config = dict(
    dataset='synthesized solo parts of chorales (CocoChorales)',
    input='mfcc',
    bias='all',
    subsampling=2,
    layers=6,
    pooling='mean',
    mixing='mixup',
    max_precond_dim=1536,
)
Rows from block 2, named by matrix and row number. Rows with one number belong to one attention dimension. Each number is 128 + 32 x the weight over its row's rms, rounded and kept within 0 to 255. All counts start at 0. After the name is the row's rms in percent of the matrix's.
# v: attention query, key and value (stacked) (model.blocks.2.attn.qkv.weight, 960x320, the v third), inputs 160-319
# proj: attention output (model.blocks.2.attn.proj.weight, 320x320, transposed), outputs 160-319
v.155 085 [178 132 143 136 103 174 177 137 191 108 132 143 144 135 148 117 178 125 133 135  93 161 160 131 170 167 146 130  85 149 105 106  94 182 103 112 144 146 101  99 116 164 122 108 101 144 110 168 135 150 149 131 140 133 163 139 175 139 160 122 129  96 134 166 144  82  96 157  57 163 135 159 111 168 146 150 210 133 138 113 175 133 162 133 153 130 144  71 136 145 159 127  98 144  93 127 140 161 159 115 101 132  98 100  71 120 131  74 145 136 138 153 132 215 119 175 181 170 149 165 130 116 201 121 134 183 104 176 158  95  82 118 134 152 137 164 178 171 115 136 133 107 122 143 137 171 116 131 119 120 164 133 131 127 153 139 169 143 188 206]
v.156 088 [172 184 125  80 112 143 187  58 200 108  50 168 102 179 131 107 154  99 199 123  92 162 128 107 170 123  91 101 150 125  96 126 180 134 176 121  89 142 122 103 115 138 138 169 202 121 145 149 119  89 176 112 129 159 116  88 144 122 108 126 178 173  79 110  98 112  83 139 135 141 119 155  90 120 108 161  87 134  89  44 105 148  71  98 125 128 108 121 121  93  60 125 151 131 149  97  90 107  94 139 142 124 193 168  85 118 121 103 147  90 142 120 172 171 157  74 105 106  93 141  67 137  95  98 152 106 136 127 117 119 147 130 130 102 107 132 109 114 150 173  95 102 123 117 178  79 116  81 123 161  65 175 117 144  52 105 140 132  64  55]
v.157 090 [123 136  90  88 143 149 157 127 133 129 101  90 143 223 125 147 167 114 200 197 158 106 154 122 118 193 170 105 105 147 161 149  83 155 167  78 172 115 103 119 132 135 110  97 158 145 115 134 112 123 146 145 120 136 120 169 147  71 155 112 142 107  66 151 119 107 118 113  74 119  93 120  92 140  90 115 171 134 113 113 115 125 118 125  85 121  88 139 124 189 154 128 140 105 171 106  76 130 121 174 182 104  54 168 100 147 124 118 145 159  80  95 167 150  97 116 134 114 100 110 112 111 111 113 157 133 121 204 119 106  69 109 128 102 128 115 160 133  89 152 175 156 157 120 146 101 134 167 144  89 116 117 147 147 111 115 126 153  82 126]
v.158 091 [158 186 133 126 176  91  77  62  47 120 188 146 174 121 152 143  58 184  95 155 127 147 137 171 112 119 114 130 145 155 248  98 144  94 141 140 205 158 137 149 107 129 123 141 112 186 138 125 134 133 113  99  71  84 138 108 109 100 176 124 135  71 148 102 255 122  92 132 177 166 135 109 104 107 149 105  97 162 125 146 139 141 117 134 124 112 117 148 123 138  62 115  69 111 165 139 116 117 157 154  95 101  83 135 173 166 141 176  61  90 164 100 130 143  99 124 131 154 132 134 107 129 152  98 137 108 129  83 116 145 136 129 177 129 117 101 163 154 134  91 100 200 118 146  95 125 155 135 139 145 176 134 142 138 154 105 124 130  98 122]
v.159 084 [171 114 136 135  93  94  81 103 117 130 183 171 181 189 155 178  71 154  85 160 116 115 122 136 130 104 124 136 157  98 173 131 160 160 157 168 132 168  84 146 107 116  95 137 143 195 155 115 102 185 125 127 131 153 118 163 111 133 154 128 112 147 142 144 121 120 103  98 178 153 140 117 166 148 101  52 109 153 153 209  85 103 118  92 149 126 100 126 112 157 145 160 114 153  92  90 115 109  92  69 119 104 131  90 170 190 115  95 113 132 122 105 121  92 150 109 141  96 116  87 147 153 156 168 158 160 168 143 121  71  82 132 114 131 162 142 116 150 148 191  87 138 166 159  89 140 190 100 107 106 106 117 164  85 126  85 136 146 123 130]
v.160 093 [ 95  62  79 152  83 126 145 145 138 174 143 134 151 107 128 122  88 158 141 152  98 105 157 107 126 123 119 118 134 140 190 144 137 143 113 123 164 155 136 153 177 156 118  96 139  70 134 160 121 123 146 133 184 135 138 115 116 154 172 142 168 157 141 131 135 119  95 195 149 158 140 143 146 118 127 109 116 147 178  94  95 131 122  72  92  97 162 112 139 140 160 163 130 155 174  94 200 171 142 117 163 100 108 136 142 144 179 118 135 155 138 136 171 118  93 161 108 135 127  77 148 159 183 118 225  88 192 112 131 152 141 100 136 154 142 150 183 188  74 165 167 112 153 115 159 132 153 131 181  47 136 140 152 158  92 162 135 149 109  87]
v.161 115 [ 54 111 144 180 103 191 170 100 103 117 153 178 100 167 124 153 185 126 129  84 172 108 132 148 110 167 151 133 112  95 133 203  95 128 109 111 131 119 157 142 122 139 134 110 115 176  77 130 161 177 143  78  97 178 153 221 113  56 120 138  98  99 158  85  86 111 106  98  93 102 125 153 129 146  88 127 117 102 127 119  79 127 196 122 169 162 183 176 116 114  77 183 155 110 176 132 120 149 140 118  61  59 158 131 110 140 153  85 143 137 112 106  78 117 166  32 129 124 172 106 132  56 109 133 118 143 158 186 137 110 165 110 134  96 140 133 122 104 114  71 118 102  68 146 106 158 108 123 103 148 115  68 107  92 121 148 145  88 149 124]
v.162 088 [ 79 112  94 154 147 104 154 141 132 108 174 131 137 158 206  75 142 173 130  83  96  74 102 134 161 139 102 122 162 154 123 168 118  50 155 151 159 133 124 164 154 131 154 164 127 143 112 126 111  91 135 130 144 125 153 151 147 154 175  98 110 127 113 193 150 108 120 142 113 106 135 174  93 116  74 124 105 164 162 176 176 108 106 190  94 172  84 100 121  99 120 104 137 140 112 104 120 161 110 149  95 129 187 110 125 145 106 130 130  85  29 122  83 114  83 139 137 138 157 157 102 165 154 130 110 154 118 126  70 108  88 115 144 136 137 174 101 107 128 122 124 128 113 156 129  52  59 156  76 119 108 107 174 191 205 105 158  93 105 182]
v.163 091 [162 124 115 117 168 137 135 130 173 158 139 140 147 153 133 112 128 105 130 139 112  71 190 157 173 145  88 114 114  83 165 184 137 152 104 151 121 194  62 110 124  93 149  67 115 138 108 101 150 144 105 158 144 183 189 104 124 170 104 121  95 160  78 121 123 125 117 182 161 116 101 163 176 172 110 140  89 165 113  89 130  76 122  91  96  73 111 133 108 135 158  91 102 128 117  90 113 123 107 116 184 117 108 108 148 114 149 147 169 101  97  96 170 137  97 115 137  79  43 144 168 158  88 103 148 135 162 177 147  75 132 130 108  70 127 147 124  74 120 129 100 163 167 131 146 204 152 107 136 140 114 120 148 153 129 188 140 123 135 125]
v.164 124 [128 138 136 169 143 102  93 136 125 141 134  96 122 167 131 114 147 118 153 100 155 117 109 148 118  95 100 102 175 108 134 100  75 143 114 155 123 126  79  93  54 172 105 113 168  78 146 102  93 131 148 158 154  94 160 148 111 115 116 122 142 184 154 156  60 184 144 121 102 133 147  92 125 121 149 147 100 136  95 148 143 150 160 112 105 106 182 125  91  78  72 143 126 158 139 135 138  90 196 169 117 101 172 123 128  62 177 137  86 156 169 127 157 109 180 106  70 154 115 186 154 110 194 113  97 119 164  87 187 173 135 132  95 150  87 105 155 133 131 115 123 139 152 104 127 145 137 133 119 143 172 175 118 123 112 148 143 101 138 125]
v.165 100 [122 167 133  46 140 144 105 152 145 128  84 115 170 160 144 184 113  95 104 153  95 115 164 106 102 160 104 143  88 168 129 104 185 147 144 130  73 134  99 129  96 181 106 186 158 154 150 111 148 178 139 111  72 164 164 144 156  84  80 173 152 163  94 108 152  63 130 193 141 138 178 135  64 162  61 139 166 195 134 136  91 138 181 132 113 101 140 104 150 128 162 133 101 132  76 142 132 172 166 122 105  91  87 115 141 169 108 121 116 148  76 107 147 133  84 110 155 122 129  98 186 103 105 146 158 113  99 153 122 116 118 107 135  61 113 167 170 140  98 112 144  64 134 149 168 134 163  93 110 138 138 191  94  97 106 161 112 126 152 129]
v.166 110 [114 116 104 116 128 121 157  99 162 174 167 118 157 121 102 153 193  78 191 101 131 149 107 123 107 147 125 121 114 137  73 121 135 126 121 106 149 120  97 128 120 207  94 159 183 140 144 110 163 162 158 158 157 140 145 150 153 138 128 101 176 118  89 170  95 100 138  90  92 103 162 132 138 129 177 114  91 174 161 139 157 122  91 207  96 105 152 125 146 110 177 161 115 147 125  95 163 127 123 170 183 148 120 148 100 168 116 115 121 115 150 107 115 132  80 132 150 184 163 144 130 136 175 164 108 155 158 148  81 131 160  93 123 145  76 144 166 159  67 169 152 127 161 139 167 105 127 125 137 110 142  92 151 148 198 133 122  97  93 134]
v.167 109 [113 118 169 166 124 130 115 132 158 107 137  97 178  91 168 108 143  79 124 182 122 164 122 136 157 140 169 135  35 192 161 172 148  96 114 124 137 141 143 124  99 120 126 126 148 163 124 103 169  87 142 126 145 140 135 140 157 147 125 138 100 165 112  92 124 110 154 114 193 101 124 210 135 150 126  91 143 127 131  95 147 132 174 141  48 117 161 141 147 172 232  92  82 126  87 143 144 138 132  75 114 131 115 155 147 150 163 155 191 153  66 127 101 133 154 149 136 139  96 216  88 143 125 100 140 103 102 116 151  89  69 164 138 119 171 129 171 124 148 133 156  53  97 149 191 143 114 191  55 173  86 111 103 139 158 153 151 107 183 162]
v.168 097 [ 99 218 105  84 130  86 135 106 148 158 148 134 109  67  91 143 114 141  87 129  30 100 106 102 108  65  76 149 139 106 149 103  96 138  61  70 125 183 107 162 160  98 112 126 175 132 141 115 118 124 106  58 113  96  71 147 113 113 142 152 148 142 167 153 168 187 127 163 118 120 158 130 116 116 191 135 110 102 114 184 158 138  65 127 134  87 163 170 129 106  62 160 144 150 122 115 120 104  60 133 166 116 171 114 124 151 153 151 109  72 130 142  89 143 131 146 156  98 114 120 159 103 153 134  91 114 162 106 101 163 188 111 159 131  94  83 141 112 175 158 163 141 143 134 104 115  74 158 107 101 145 105  91 135 139 145 120  93  81 155]
v.169 105 [108 159 146 134 102 147 135  99 127  90 129  96 118 119 150 100 158 180 136 117 125 145  99 140 140 148 146 155 146 136  68  62 137 102  94 155 133 164 119 153 127 167 115 181 164 123 152 107 113  83 141 141 135 161  98  53 123 160 116 140  85 156 132  99 104  51  85 155 183 126 172 147  91 204  84 159 141 182 239 111  79 154 178 194  90 113 156 158 168 148 138 187 150 159 105 146 149 167 130 174  48 127 211 175 116 109 109 114 163 142  66 132 134 175 170 114 147 134 160 134 115 134 135 121 117 161 160 138 110 180 143 116 135 151 174 106 127 137  91 126 162 169 151 121 167  96 151 138 149  96  89 155 123  82 143 139 131  85 139 151]
v.170 094 [154 196 198 119 111  56 156 155 166 105 149 138 150 113 132  91 134 162  99 188  71 149 168 115 151 113  90 166 142 150 143  87 162 133 145 124 100 179 128  82 145  86 137 126 116 143  95 114 112 147 153 144 166 145  93 132  85 130 125 166 142 147 118 151 173 155 127 191 176 125 148 126 144  69 126 145 156 144 117 179  84 157  90 137 174  97 116 149 154 147 153 130  79 146  77 100 186  87  45 111 153 104  79 132  92 156 172 192 125  94 141 154 126 148 153 112 131 118 122 125 168 141 107 133  96  43 131 120 121 141 163 184  70 163 100 130 108 113 168 133 138 167 140 130 170 142  89 112 112 157 127 157 125 136 164 128  83 136 155 145]
v.171 102 [147 152 129 103 170  83  90 164 129 191 164 117 191 115 147  91 133 150 168 145 126 108 130 141 157 158 143 127 127 152 124 138 173  69  79 101 185 166  84 136 156  94 116 173  68 125 132 105 123  44 102 121 151  59 193 139 148 125 156 154 134 181 158 216 149 116  97  96 114 122 126 152 147 105 128  94 122 104 189 120 123  92 115 156 122 100  97 137 117 148 117  77 110 145 140 108  77 104 123 152 126 124 101 141 105 141 132 126 125 107  72 130 160  90  72  71 156 139  52 173 104 161 139 130  73  94 193  50 134 131 130  96 104 102 162 116 111 150 185 141  81 111 138 137  97 121 155  98 105 152 101 191 109 123  89  91 173 105 133  98]
v.172 090 [179 165 197 111 116 141 132 101 104  86 125 126 158 152 104  80 110  85 167  67 142 135 125 170 151 106 187 146  85 173 101 146 142 122 150 176 117 134 185  78 116 172  88 118 124 129  92 137 151  86 184 141  79 179 139 113 151 120 123 164 140 169  95 117 167 136 165  99 145  95  69  80 134 147 125 116 132 101  81  89 153 138 149 160 131 162 117  98  95 114 144  75  80  92 115 140 189 129 143  99 178 193 141 108 110 121 140 135 121 135 215  73 129  94 142 167 144 129 117 158 102 125  82 105  78 123  73 153 134 124 130 137 122 119 160 146 119 128 153 128 111 131 110 143  95 121 159 130 143 162 127 139 131 104 146  85 129 149 122 144]
v.173 107 [132  97  86 132  96 133 125  97 124 147 101  76 158  44 116 134 182  92 129 136  98 155  93 153 139 166 150 148 128  86 122 135 141 116 105 131 107  65 169 133 134  58 120 186 128  55 146 140 135 164 102  59 129 102 157 117 148 174  60 145 114 120 122  98 173 117 150  64  82  86 100 130 160 169 119 103 169 105 156 103 121  68 143 143  98 104 119 169 121 151 130 150 151  84 130 163  70 151  67  82 148 185 162 136  75 157  93  82 138 104 115 181 101 155 112  82 163 114 132 165  88 154  84 172 143 119 154 106 119 150 111 116  95 174 152 142 126 112 103 184 105  84 108  74  86 167 108 120 124  65 162 125 118 152 124 133 134 163 125 137]
v.174 102 [124  82  62 101  56 139 137 115  74 155 143  98 128  43 103 118 153 143 115 112  90 151 114  73 128 137 130 100 129 129 149 174 144 142 118 104 165 147 154 105  69 157  98 143 143 142 204 139 168 155  90  88 184 101 130 132 200 112 172  57 126 111 125  96 110 153 105 143 102  99 108 144 138 126 131 132 158  82 161 137 172 156 110 126 119 176 148 142 121 164 159 107 140 118 212 122  81 133 133  90 137 134 125 136 177 197 106  99 130 121 149 135 135 124  95 122 112 145 116  80 133 158 151 109 163 123 194 120 111 124 149 113 138 117 129 143 100 176  90 144 117 146 144 164 124 114 124 129 156 133 110 122 136 137 135 149 125  87 169 165]
v.175 107 [111 132 172 112 147 137 156 157 136 129  79 103 144 128 125 132 115 111 180 172 176 110 139 119  96 118 102 108 101 164 128 177  88 135 102 109 126 120 138 157 123 157 164 110 157 129  67 103 123  95 121 103  98 135 108 191 144 154 152 161  98 167 204  98 118 163 219 127 179 102 152 139 110 136 123 106 116  93 114 160 157 123 124 115  95 178 209  82 128 142 149  86 111 138 148 145  92 120 172 115 143  87  80 131 174 125 166 139 164 132 101 129 142 116 110 194 125 169  86  58 138  84 137  85 118  67  52  84 171 118 126 118 170  87 138 116 118 137 139 100 173 132 126 163 178 110 111 232 124 142 121  56 102 104 101 175 138  54 141 133]
v.176 090 [151 177 139 148 114 192 119 181 104 132 129 170 180 157 201 138 125 163 138 141 179 165 116 109 126  91 143 138 146 105 113 134  67 160  94 158 103 125  94  96 118 128 107 150 156 149  95 100 120 193 124 102  97 104 141  81 114 128 159 170 140 181 148 116 176 114  80 136 166 121 140 142 161 141  39  69 148 123 132 136  72 173 124 138  50 165 149  66 124 139 127 138  84 108  88 136  84  87 105 150 156 114 186 129 123 155 146 161 131 115  98 140 139 184 185 128  79  82 140  73 139 115 142 128 107 136 108 105 180 154 111  95 139  65 139 162  86 106 140 208 116  94 139 133  91 122 104 115 120 159 176 163 119 100  63  99 176 108  82 112]
proj.155 094 [105 102 174 191 179 124 123 123  98 134 100  63 158 110 163 129 161  94  77 151 157 162  42 139 138 137 145 152 174 131 118  75 128  89 126 136 139 133 184 129 100 141 215 119 116 113 111 159 149 131 179 132 114 180 126 129 164 123 166 169 127 116 155 101 102 143 154 115 120  73 113 108 108 100 109 126 104 122 111 138 109  80 131 134 142 160 118 115 189 115  47  99 146 108 172 189 131 183 151 181 110 170 110 150 131 100 128 138 116  97  86 208  88 137 108 177 164  81 146 116 164 164 135 144 128 101  88 113  89 105 102 186 197 167 201 113 142  93 166 152 177  92 103 140 140 149  45 181 111  98  87 109  90 129 136 109  83 135 131 139]
proj.156 103 [117 103 149 163 140 133  91 103 123  70  93  54 101 145 118 179  89 180  85 175 131 124 191 165 105 183 192 123  66 102 134 119 134 174 115 145 131 127  87 195  93 167  90 163  83 140 122 145 158 147 112  88 152 132 122 146 135 125 157 121 120  89 195 141 220 113 123 132 134  90 141 176 107 137 131 129 122  98 177 137 126  89 152 133 101 174 122 148  70 161  97 136 122 159 174 172 146 166 135 100 154 101 131 101 148 156  95 125 143 106  60 149  89 101 122 166 187  69 118 124 103 116 110 137 174 146 113 102 136 103 104 141  98 147 151  72 140 109 126  69 128 183 143 100  76  83  92 136  73  66 118 125 125 107 158 104 136 155 108 103]
proj.157 095 [160 117 182 115  88 175 125 149 107 116 114 165  62 108 141 158  89 149 114 147 141  92  96  94 133 160 136 155 128 120 104  87 147  85 145 157 105 144 117 146 107 199 177 129  94  78  50 117 112 136 123 124 122 198 137 159 123 120 160  97  88 131 181 102 113 114 136 135 161  95 139 107  85 149 140 124 101 103 130 123 130 129 170  69 124 182  48 137  88 104 158 141 110 179 125 182 136 132  70 120  91 186 192 126 128 110 131 139 113  23 121 182  80 124  96 113 132  96 179 127 152 122 120 165  92  91 104  88 137 104 122 151 137  84 136 103 132 155 144 116 166 117 158 112  86 209 128 222 107 112 115  88  71 164  63 154 141 165 106  90]
proj.158 095 [131 162 117  83 104  76 127 160 142 150 121 106 151 153 138 118 186 158 180 104  74  89  94  80 130 118 112 146 167 100  61 134 161  95 149 134 126 134 135 105 145 157  84  46 220 164 137 152 111 184  59  99 113 110 129  98 121 180 109 111 174 217 102 131  88 139 106 108 159  91  80  90 114 108 120 142 191 121  51 143 181 150  96 148 109  83 149 137 174 174 114 168 154  93 141  55 123 100 112  96 172 123 109 160  99 108 104 112 131 166 150 107 141 152 110  96  98 111 111 143 147 144 133 128 136 136 161 140 151 206 160  96 167 138 106 152  97 177 127 110  86 129 119 144 162 119 168 134 118 104 146 140 179 120 124 149 148  50 203 162]
proj.159 095 [127 125 115 116 128 116 158 184 136 109 116 139 117 108 177 131  92 118 123 108 105 109 165 136 135  95 135 128 142  79 111 105 117 189 157 151 126 134 123 139 129 169  65 133 114 124  96 121  93 140 139 166  75  82 130  74  93 119 171  99 118 131 136 172 151 115 156  97 158 138 125 185 150 116 209 131 149  70 168 146 120 181 106  76  82  89 140 160 102 170  64 117 105 120 169  69 174 128  92  83 142 108 139 106 124 136 106 117  69 124 142  40 109 143  93 125 115 179 113 172 129  93 101 120 127  97 129 113 114 157 119  59  87 106 107  87 106 140 107  77  62 128  77 100  92 142 135 119 126  90 122 117 132 207 122 175 138 100 114 106]
proj.160 095 [102 172 116 121 127  62  83  85 149 128  62 127 113 109  82 168 160 119  86 112 145 114  79 134 129 130 112 146 134  61 114 128 105 119 135  90 125 112 181 149 114 109 162  19 159 165 157 146 116 123 135  97 106 138 161 138 138 141 144 100 154  97 158 156  85 135 104 165 120  97 149 162 130 109 123  89 145  54  95  63 166 123 151  76 192 170 120  74 199  78 188 133 156 114 150 141 119  84 129 118  93  98  48  83  85  93 164 118 113  79 152 118 149 162  98 159 163 116  57 143 153 146 180 148  98  93 134 127 110 146 139 140 155 109 147 118 131 108 110 113 130 139 172 130 169 184 174 175  86  82  96 103  83 121 145 141 173 114 120 130]
proj.161 097 [132 158 161 149 164 190  95 196 103 107 205 162 113 154 158 218 128 139 167 138 198 133 163  85 122 121 102  81 100 102 156 143 149 138 145 145 145 107 118 121 149 115 118 144 149 116 103 137 196  75 104 103 143 117 145 134 115 118 138 147 175 128 127 183 140 121 108 146 158 120 155 102 130 118 108 133 165 126 145 158 125 123  86 162 127 151 107  81 104 154 192 133  89  90 149  99 110  70 144  95 128 145  92 109 151 117  61 109 175 172 139  89 155 135 119 120 126 160 123 117 123  78 127 129 151 142  94 109 111 136 153 134 148 126 129 128 122 128 224 127 107 155 131  90 149 122 134  95 119 122 130 142 143 197 100 105 146 164 141 130]
proj.162 091 [ 88 150 163 137 157 169  86 141 175 131 145  85 132  81 116 180 133  97 116 160 123 142 110 105 115 142 129 169 136 153  88  98  91 114  96 117 113 168  99  94 135 105 109 134 117 146 143 100 170  63 114 159 159 140  97 131  95 110 120 160  84  57 143 153  87 138  95 117 161 118 142  85  69 138 125 152 148 191  99 134 143 104 146 134  86  92 173 145 138  59 119 119 161 149 142 108 169 146 129 132 162 131 152  95 115  85 159 126 116 159 166  78 138 115  68 121 125 145 186 122 154 159 146 143 155  92 112 150 119  98 140  95  92 142 102 127 154 133  80 109 183 123 165 209  87 162 119 104 153 132 190 140 180 108 121 136 122  90 128 134]
proj.163 097 [147 134 118 183 135  93 150 169 152  82 135 105 129 149 116 170 168  81 142 128 116 135  89 126 124 126 168  86 104 151  80 141 184 190 160 142 126  87  81 124 120 160  45 139 142 103  88 131 120 145 154 148 146  93 136 110 173  99  47  76 154 119 133 111 115 138 154  86 163 139  62 160 116 117 153 105 110 101 155 170 113 205 202  40 137 143 117  96 111 129  98  89 154 130 167 159 119 145 132 128 140  80 145 133 169 153 136 114  66 188  78  36 141 135 137 143 132 126 161 175 141 132  91 167 162 174 163 126 142 157 132  98 141 117  69  81 123 120 139  88 138 123 148  94 108 134 166 127 109 137  72 114 136  95 126 106  97 124 100 153]
proj.164 094 [114 110 140 109 158 144 188 147 120 159  99 119  99 102 117  96  63 102 121 160  69 212 143  78 119 153 131 146 113  78 175  87 189  83 131  92 141  85 136 138  78 145 102 186 174 114 154 166 110 201 119 103 143 160 143 156 155 140 167 150 134 144 118 126 137  75 162 118  72 178 150 141 210 126  81 123 179 106 127 168 116 148  76 128 137 121 121  56 140 103 121 169  98 119 119 136 139 138 160 171 108  96 142 133 157 107  92  83 106 125 172 115 132 106 152 132  95 112  88 115 108  79 119 161 165 115  68  98  98 106 118 170 150  74 103 126 105 160 142 184  99  42 156 121 109  75 136  86 147 148 132  95  65 138 105  76  98 158 193 136]
proj.165 104 [200 117 100 169 121  97 119 119  92 138 131 147 188 168 136 167 145 144 105 126 199  97  69 161 117 104 156 123 114 106 152 173  77 138 122 101 104 181 175 114 156 189 135  72  99 143 181 172 148 131 204 146 170  52 158  92  94 152  90  96 155  88 191  98 131 131  92  94 117  59 100 130  91 125 160 154 162 128  95  90 166 124  80  62 156 145 127  90 156 118 111  58 164 146 125  98 169 102  86  96 132 116 154  89 178  97  96 106 103 101 127  85 135 142 149 107 150 126 107 113 162 113 118 109 134 113 161  87  91 197 151  84 129 103  63 115 115 130 163 115 134 180 115 110  93 158 140 134 132  70  80 153 183 105  96 132 137 171  87 116]
proj.166 094 [131  96 150 148 117 152 126 132 131 158 121 162 159 114  82 133 111 137  77 124  98 148  97 139 112 158 158 121  94 102 118 121  94  82  85 101 165 182 100  56 139 153  94  68 131 135 171 104 123  77 156 132 130 126 140 125 102 116 151  87 183 129 176 111 134 157 117 114 145  97 165  95 104 143 114 180 114 166  85 132 166 153  98 137 117  76 139 122 120 130 106 140 139 168 161 123 120 152 148 125 170  77 163 106 103 146 141 106 155 133 145  69 157  77  65  92 175 106  85 103 133 179 124  72 181 107 133 136 151  98 133  53 111 133  64  97 107 148  67 145 100 138 124 204 105 186 159 149  95 111 191 158 159  76  89 121 133 121 140 110]
proj.167 108 [180 154  92 110 103 123 133 118 142 107 110 142  86  53 101  95 123 127  98  77  93 121  83 127 123 127 123 172 137 119 128  99  71 103 114 143 184 160  90 146 157 134 195  97 209 102 141 172 214  97 110 121  99  84 108 125 101 106 117 103  95 102 121 161  61 156 115 131  55  72 146 104 158  97 115 142 117 123 101  88  89 164  87 129  96 111 143 138 170 145 104  97 159 132  98 111 126 161  83 175 133  84 127 110 110 125 108 155 114 117 130 157  76 159 169 172 105 133 168  99 174 111 125 133  84 137 120 115 162 146 148 122 128 150  96 100 119 132  88 130 124 169 150 124 146 132 115 157 120 120  93 101  89  95 125 124 124 101  88  65]
proj.168 095 [ 97 104 131 142 104 161 171 106 144 172  97 107 108 122 141 119  97 126  75 205 136 145 189 116  93 151 153  56 110 138 121  85 135 164 169  77 170  97 132 147 150 142  52  87 101 142 128 123  91 110  93  87 113 157 140 133 122 187 104 135 104  96 154  94 127  44 170 130 131 143  98 163  96 153 133 105 102 160 137 140 209 103 107 157 201 105 119 125  74 106 114 154  82 165 175 188 140  85 135  87 120 100 135 116 120 154 117  86 122 125 176 121 149 103  78  76 107 130 164 123 116 160 174 138 176  46 132  76 122 109 108 140  78 119 198 179 159 109 111 153 116  89 183  91 170 103 122 137 121 130 169 147 137  98 117 126 149 126 184 106]
proj.169 098 [182  93 172 131 120 117  92 175 118 112 130 162 123 105 137 140 128 113 139 145 179 155  92 132  85 138 102 134 216 113 173 132 159  54 116 120 143 121 116 148 122  86 148 123 115 124 156 131 146  86 162 145 136 175  93 172 127 132 133 153 155 103 139 128  89 109 139 119  41  65 118  84 137 151  37 154 155 108 136 123 180 101  76 127 106 155 126 105 207  36 126  91 156 151 140 172 138 171 119 182 123 130 152 144 180 136  65 127 144 104 137 188 115  93  98 181 121 161 135  96 171 166 125 134 141 100  77 103 140 123 122 140 213 121  82 162 140 108  83 149 185 129 155 136  90 153  76 148  79 126 189 115 116 127 120 142 112 142 120 102]
proj.170 096 [165  84  62 133 108  87 142 133 138 182  98 150 118  92 146  75 112  96  79 156  74 101 104 133 130 114 189  77 134 110  87 119  53 133  98 141 180 142 137 187 154 133 100 111 118 136 175 109  75 146 136  96 161 133 149  85 163 196  99 123 180 109 190  71  99 129 185  82 130  95 106 173 122 127 178 141 101 111 148 137 127 138  95 104  97 112  91 151  73 135  77 102 116 158 138  89 106  94  87 118 116 118 130 140 152 136 108 132  86 142 113 148  80 111 131 156 136  71  99 156 144 145 164 108 161 112 182  65 133 148 103 120  69 180 126 101 123 149 116 155  92 124 126 160 149 110 114 120 127 132  96 109 106  60  98 138 169 122 124 123]
proj.171 097 [ 87 127 121 161  78 126 146 175 161 148 106 124 133 131  83 142  68 171 111 137 114 138 170 113 121 115 131 118  84 118 135 142 131 166 187 191 133 105  87 117 107 149 113 135 102 120 128  88 115 140 189 139 151 147 124 125  97 123  76 120 127  79 116 127 164 131 104 154 175 163 156  92 111 136 136 104 124 128 140 116 168 215 163  73  69  99 120 165  89 131 110 150 169 117 141  96 151 157  90 116 208  22 158 115 143 158 129 129 122 132 107  95 141 102 106 103 139 116 162 137 107  84 133  99 181 169 172 174 194 155 102  93  46 132 100 127 121 127  94 115 131 112 171  95 156 121 172 158 140 132  92 110 170  97 168 101 106 111 124 180]
proj.172 099 [125  93 133 124 111 156 147 119 128 135 124 148 111  85 139 104  92 159 132  49 156 165  88  87 141 149 110 116 124 112 132 174 133 102 115 156 111 132 112 116 114 135 149 168 145 103 151  95 114 173 115 176 146 135 110 106  86 155 132 119 164 126 146 149 177 122 120  81 125 122 184 136 172 142 103 115  84 122 163 152  23 131 150 167  56  73 144  88 100 167 118 145 174 132 112  67  76 142 164 117 130  57 182 146 145 169 146 187 172 147 119 155 134 138 148 155 112 169 175 130 158  90 134  76 122 217 154 170 194 101  82 132 115 199  57  92 140 158  85 110 118 132  78 143 104 123 100 102 148 162 142  90  97 125 118 127 160 128 167 124]
proj.173 104 [120 155  93 161  96 195  75 109 153 131 156 152 134 149 140  65 145 182 151 150  98 123 169 151  85 120 162  79 119 194 138 108 104 134 153 134 143  91  86  92 158 126 141 122 110 133 107 147  94  76 144 138 105 128 114 123 125  58 171 142  77 112  98 144 113 109 149 204 142 140 174  96 121  89 124 140  99 171 107 114 152 186 135 164 226 135 111 144 200 185 119 140  94 149 142 111 111 186 149 149 165 161 126 140 109 153 185 139 163 132 122 195 110 154 141 126 149 137 131 107  98 204 109 130 108  76 120 162 177 105  79 124 134 189 161 129 171 123 107 164 181 152 129 146 132 165  83 168 121 154 173 136 170  90 160 154  85 147 106 143]
proj.174 097 [ 78 167 127  92 152  77  64  79 157 103 138 131 127 156 102 206 126 148  98 166 121 101 188 145  82 119 121 192 115 130 116  45 101 133 125  69  95 154 124 107 182 120 127 100 178 202  92 178 143  65 138 115 104 104 189 129 124 116 162 124  94  74 130 137  96 135 113 150 180 134 136 108 105 111 143 117 131 136  96  86 172 149 173 138 211 139 169  97 148 129 146 126 112 110 139 179 149 164 125 144 126 146  71  84  87 106 198 166 124 137  86 116 139 139 118 123  90 128  59 113  81 152 142  98 118 120 105 191  87 110 167  63 129 124 125 157 106 114 129 138 124 131 120  87 185 125 141 150 117 120 152  94 151 144 166 113 129  94 113  87]
proj.175 098 [ 99 144 196 109 155 138 164 146 145 108  90 131  96  99 161 162 134 131 151 148  54 140 194 116 103 152  85 132 102  70 163 113 186 163 135  60 151 120 160 201 186 118  88 138 105 145 182 145 174 122  65 123 132 110 106 149 146 165  65 136  77 131  64 118 175  74 133 106 150 133  72 161 150 135 134 133  65 150 104 159 123  87 198 100 136 123 172 116  72  65 129 144 102 116 103 192 162 100 105 105 132 123 112 139 136  64 131  82 114 121 155  84 142  92 104 138  98  75 135 127 139  83 106 117 130 159 100 158 117  94 131 137 128 116 134 123  86 185 157  46 126 126 131  76 188  61 166 110 137 109 162 148 113 188 154 109 170  84 170 113]
proj.176 102 [198  98 112 121  97  67 178  81 149  74 136 150 137 107 104 109 126  89 124 150 144 170 164 147 121 131 165 147 163 150 180 162 121  79 123 108  70 155 117  94 154  84 135 145 132  93 144 167 145  97 131 136 126  99  54 145 161 148 106 162 106 133 160 151 104 122 137 154 103 166 125 139  86 108 127 151 112 105  95 155 134 194  74 135 137 149 154 110 107 147 126 127 156 156 141  77 169 140 185 155 187  86 148 180 112 176  88 187 129  86 109 107  95 121 130 158  97 140 111 136 100 115 163 140 143 132 136 122 120 126  88 135 135 182 107  81 115 177 150 160 117 146 169 115 153  44 132  84 174 118 110 141 152 188 112 127 128 162 144 155]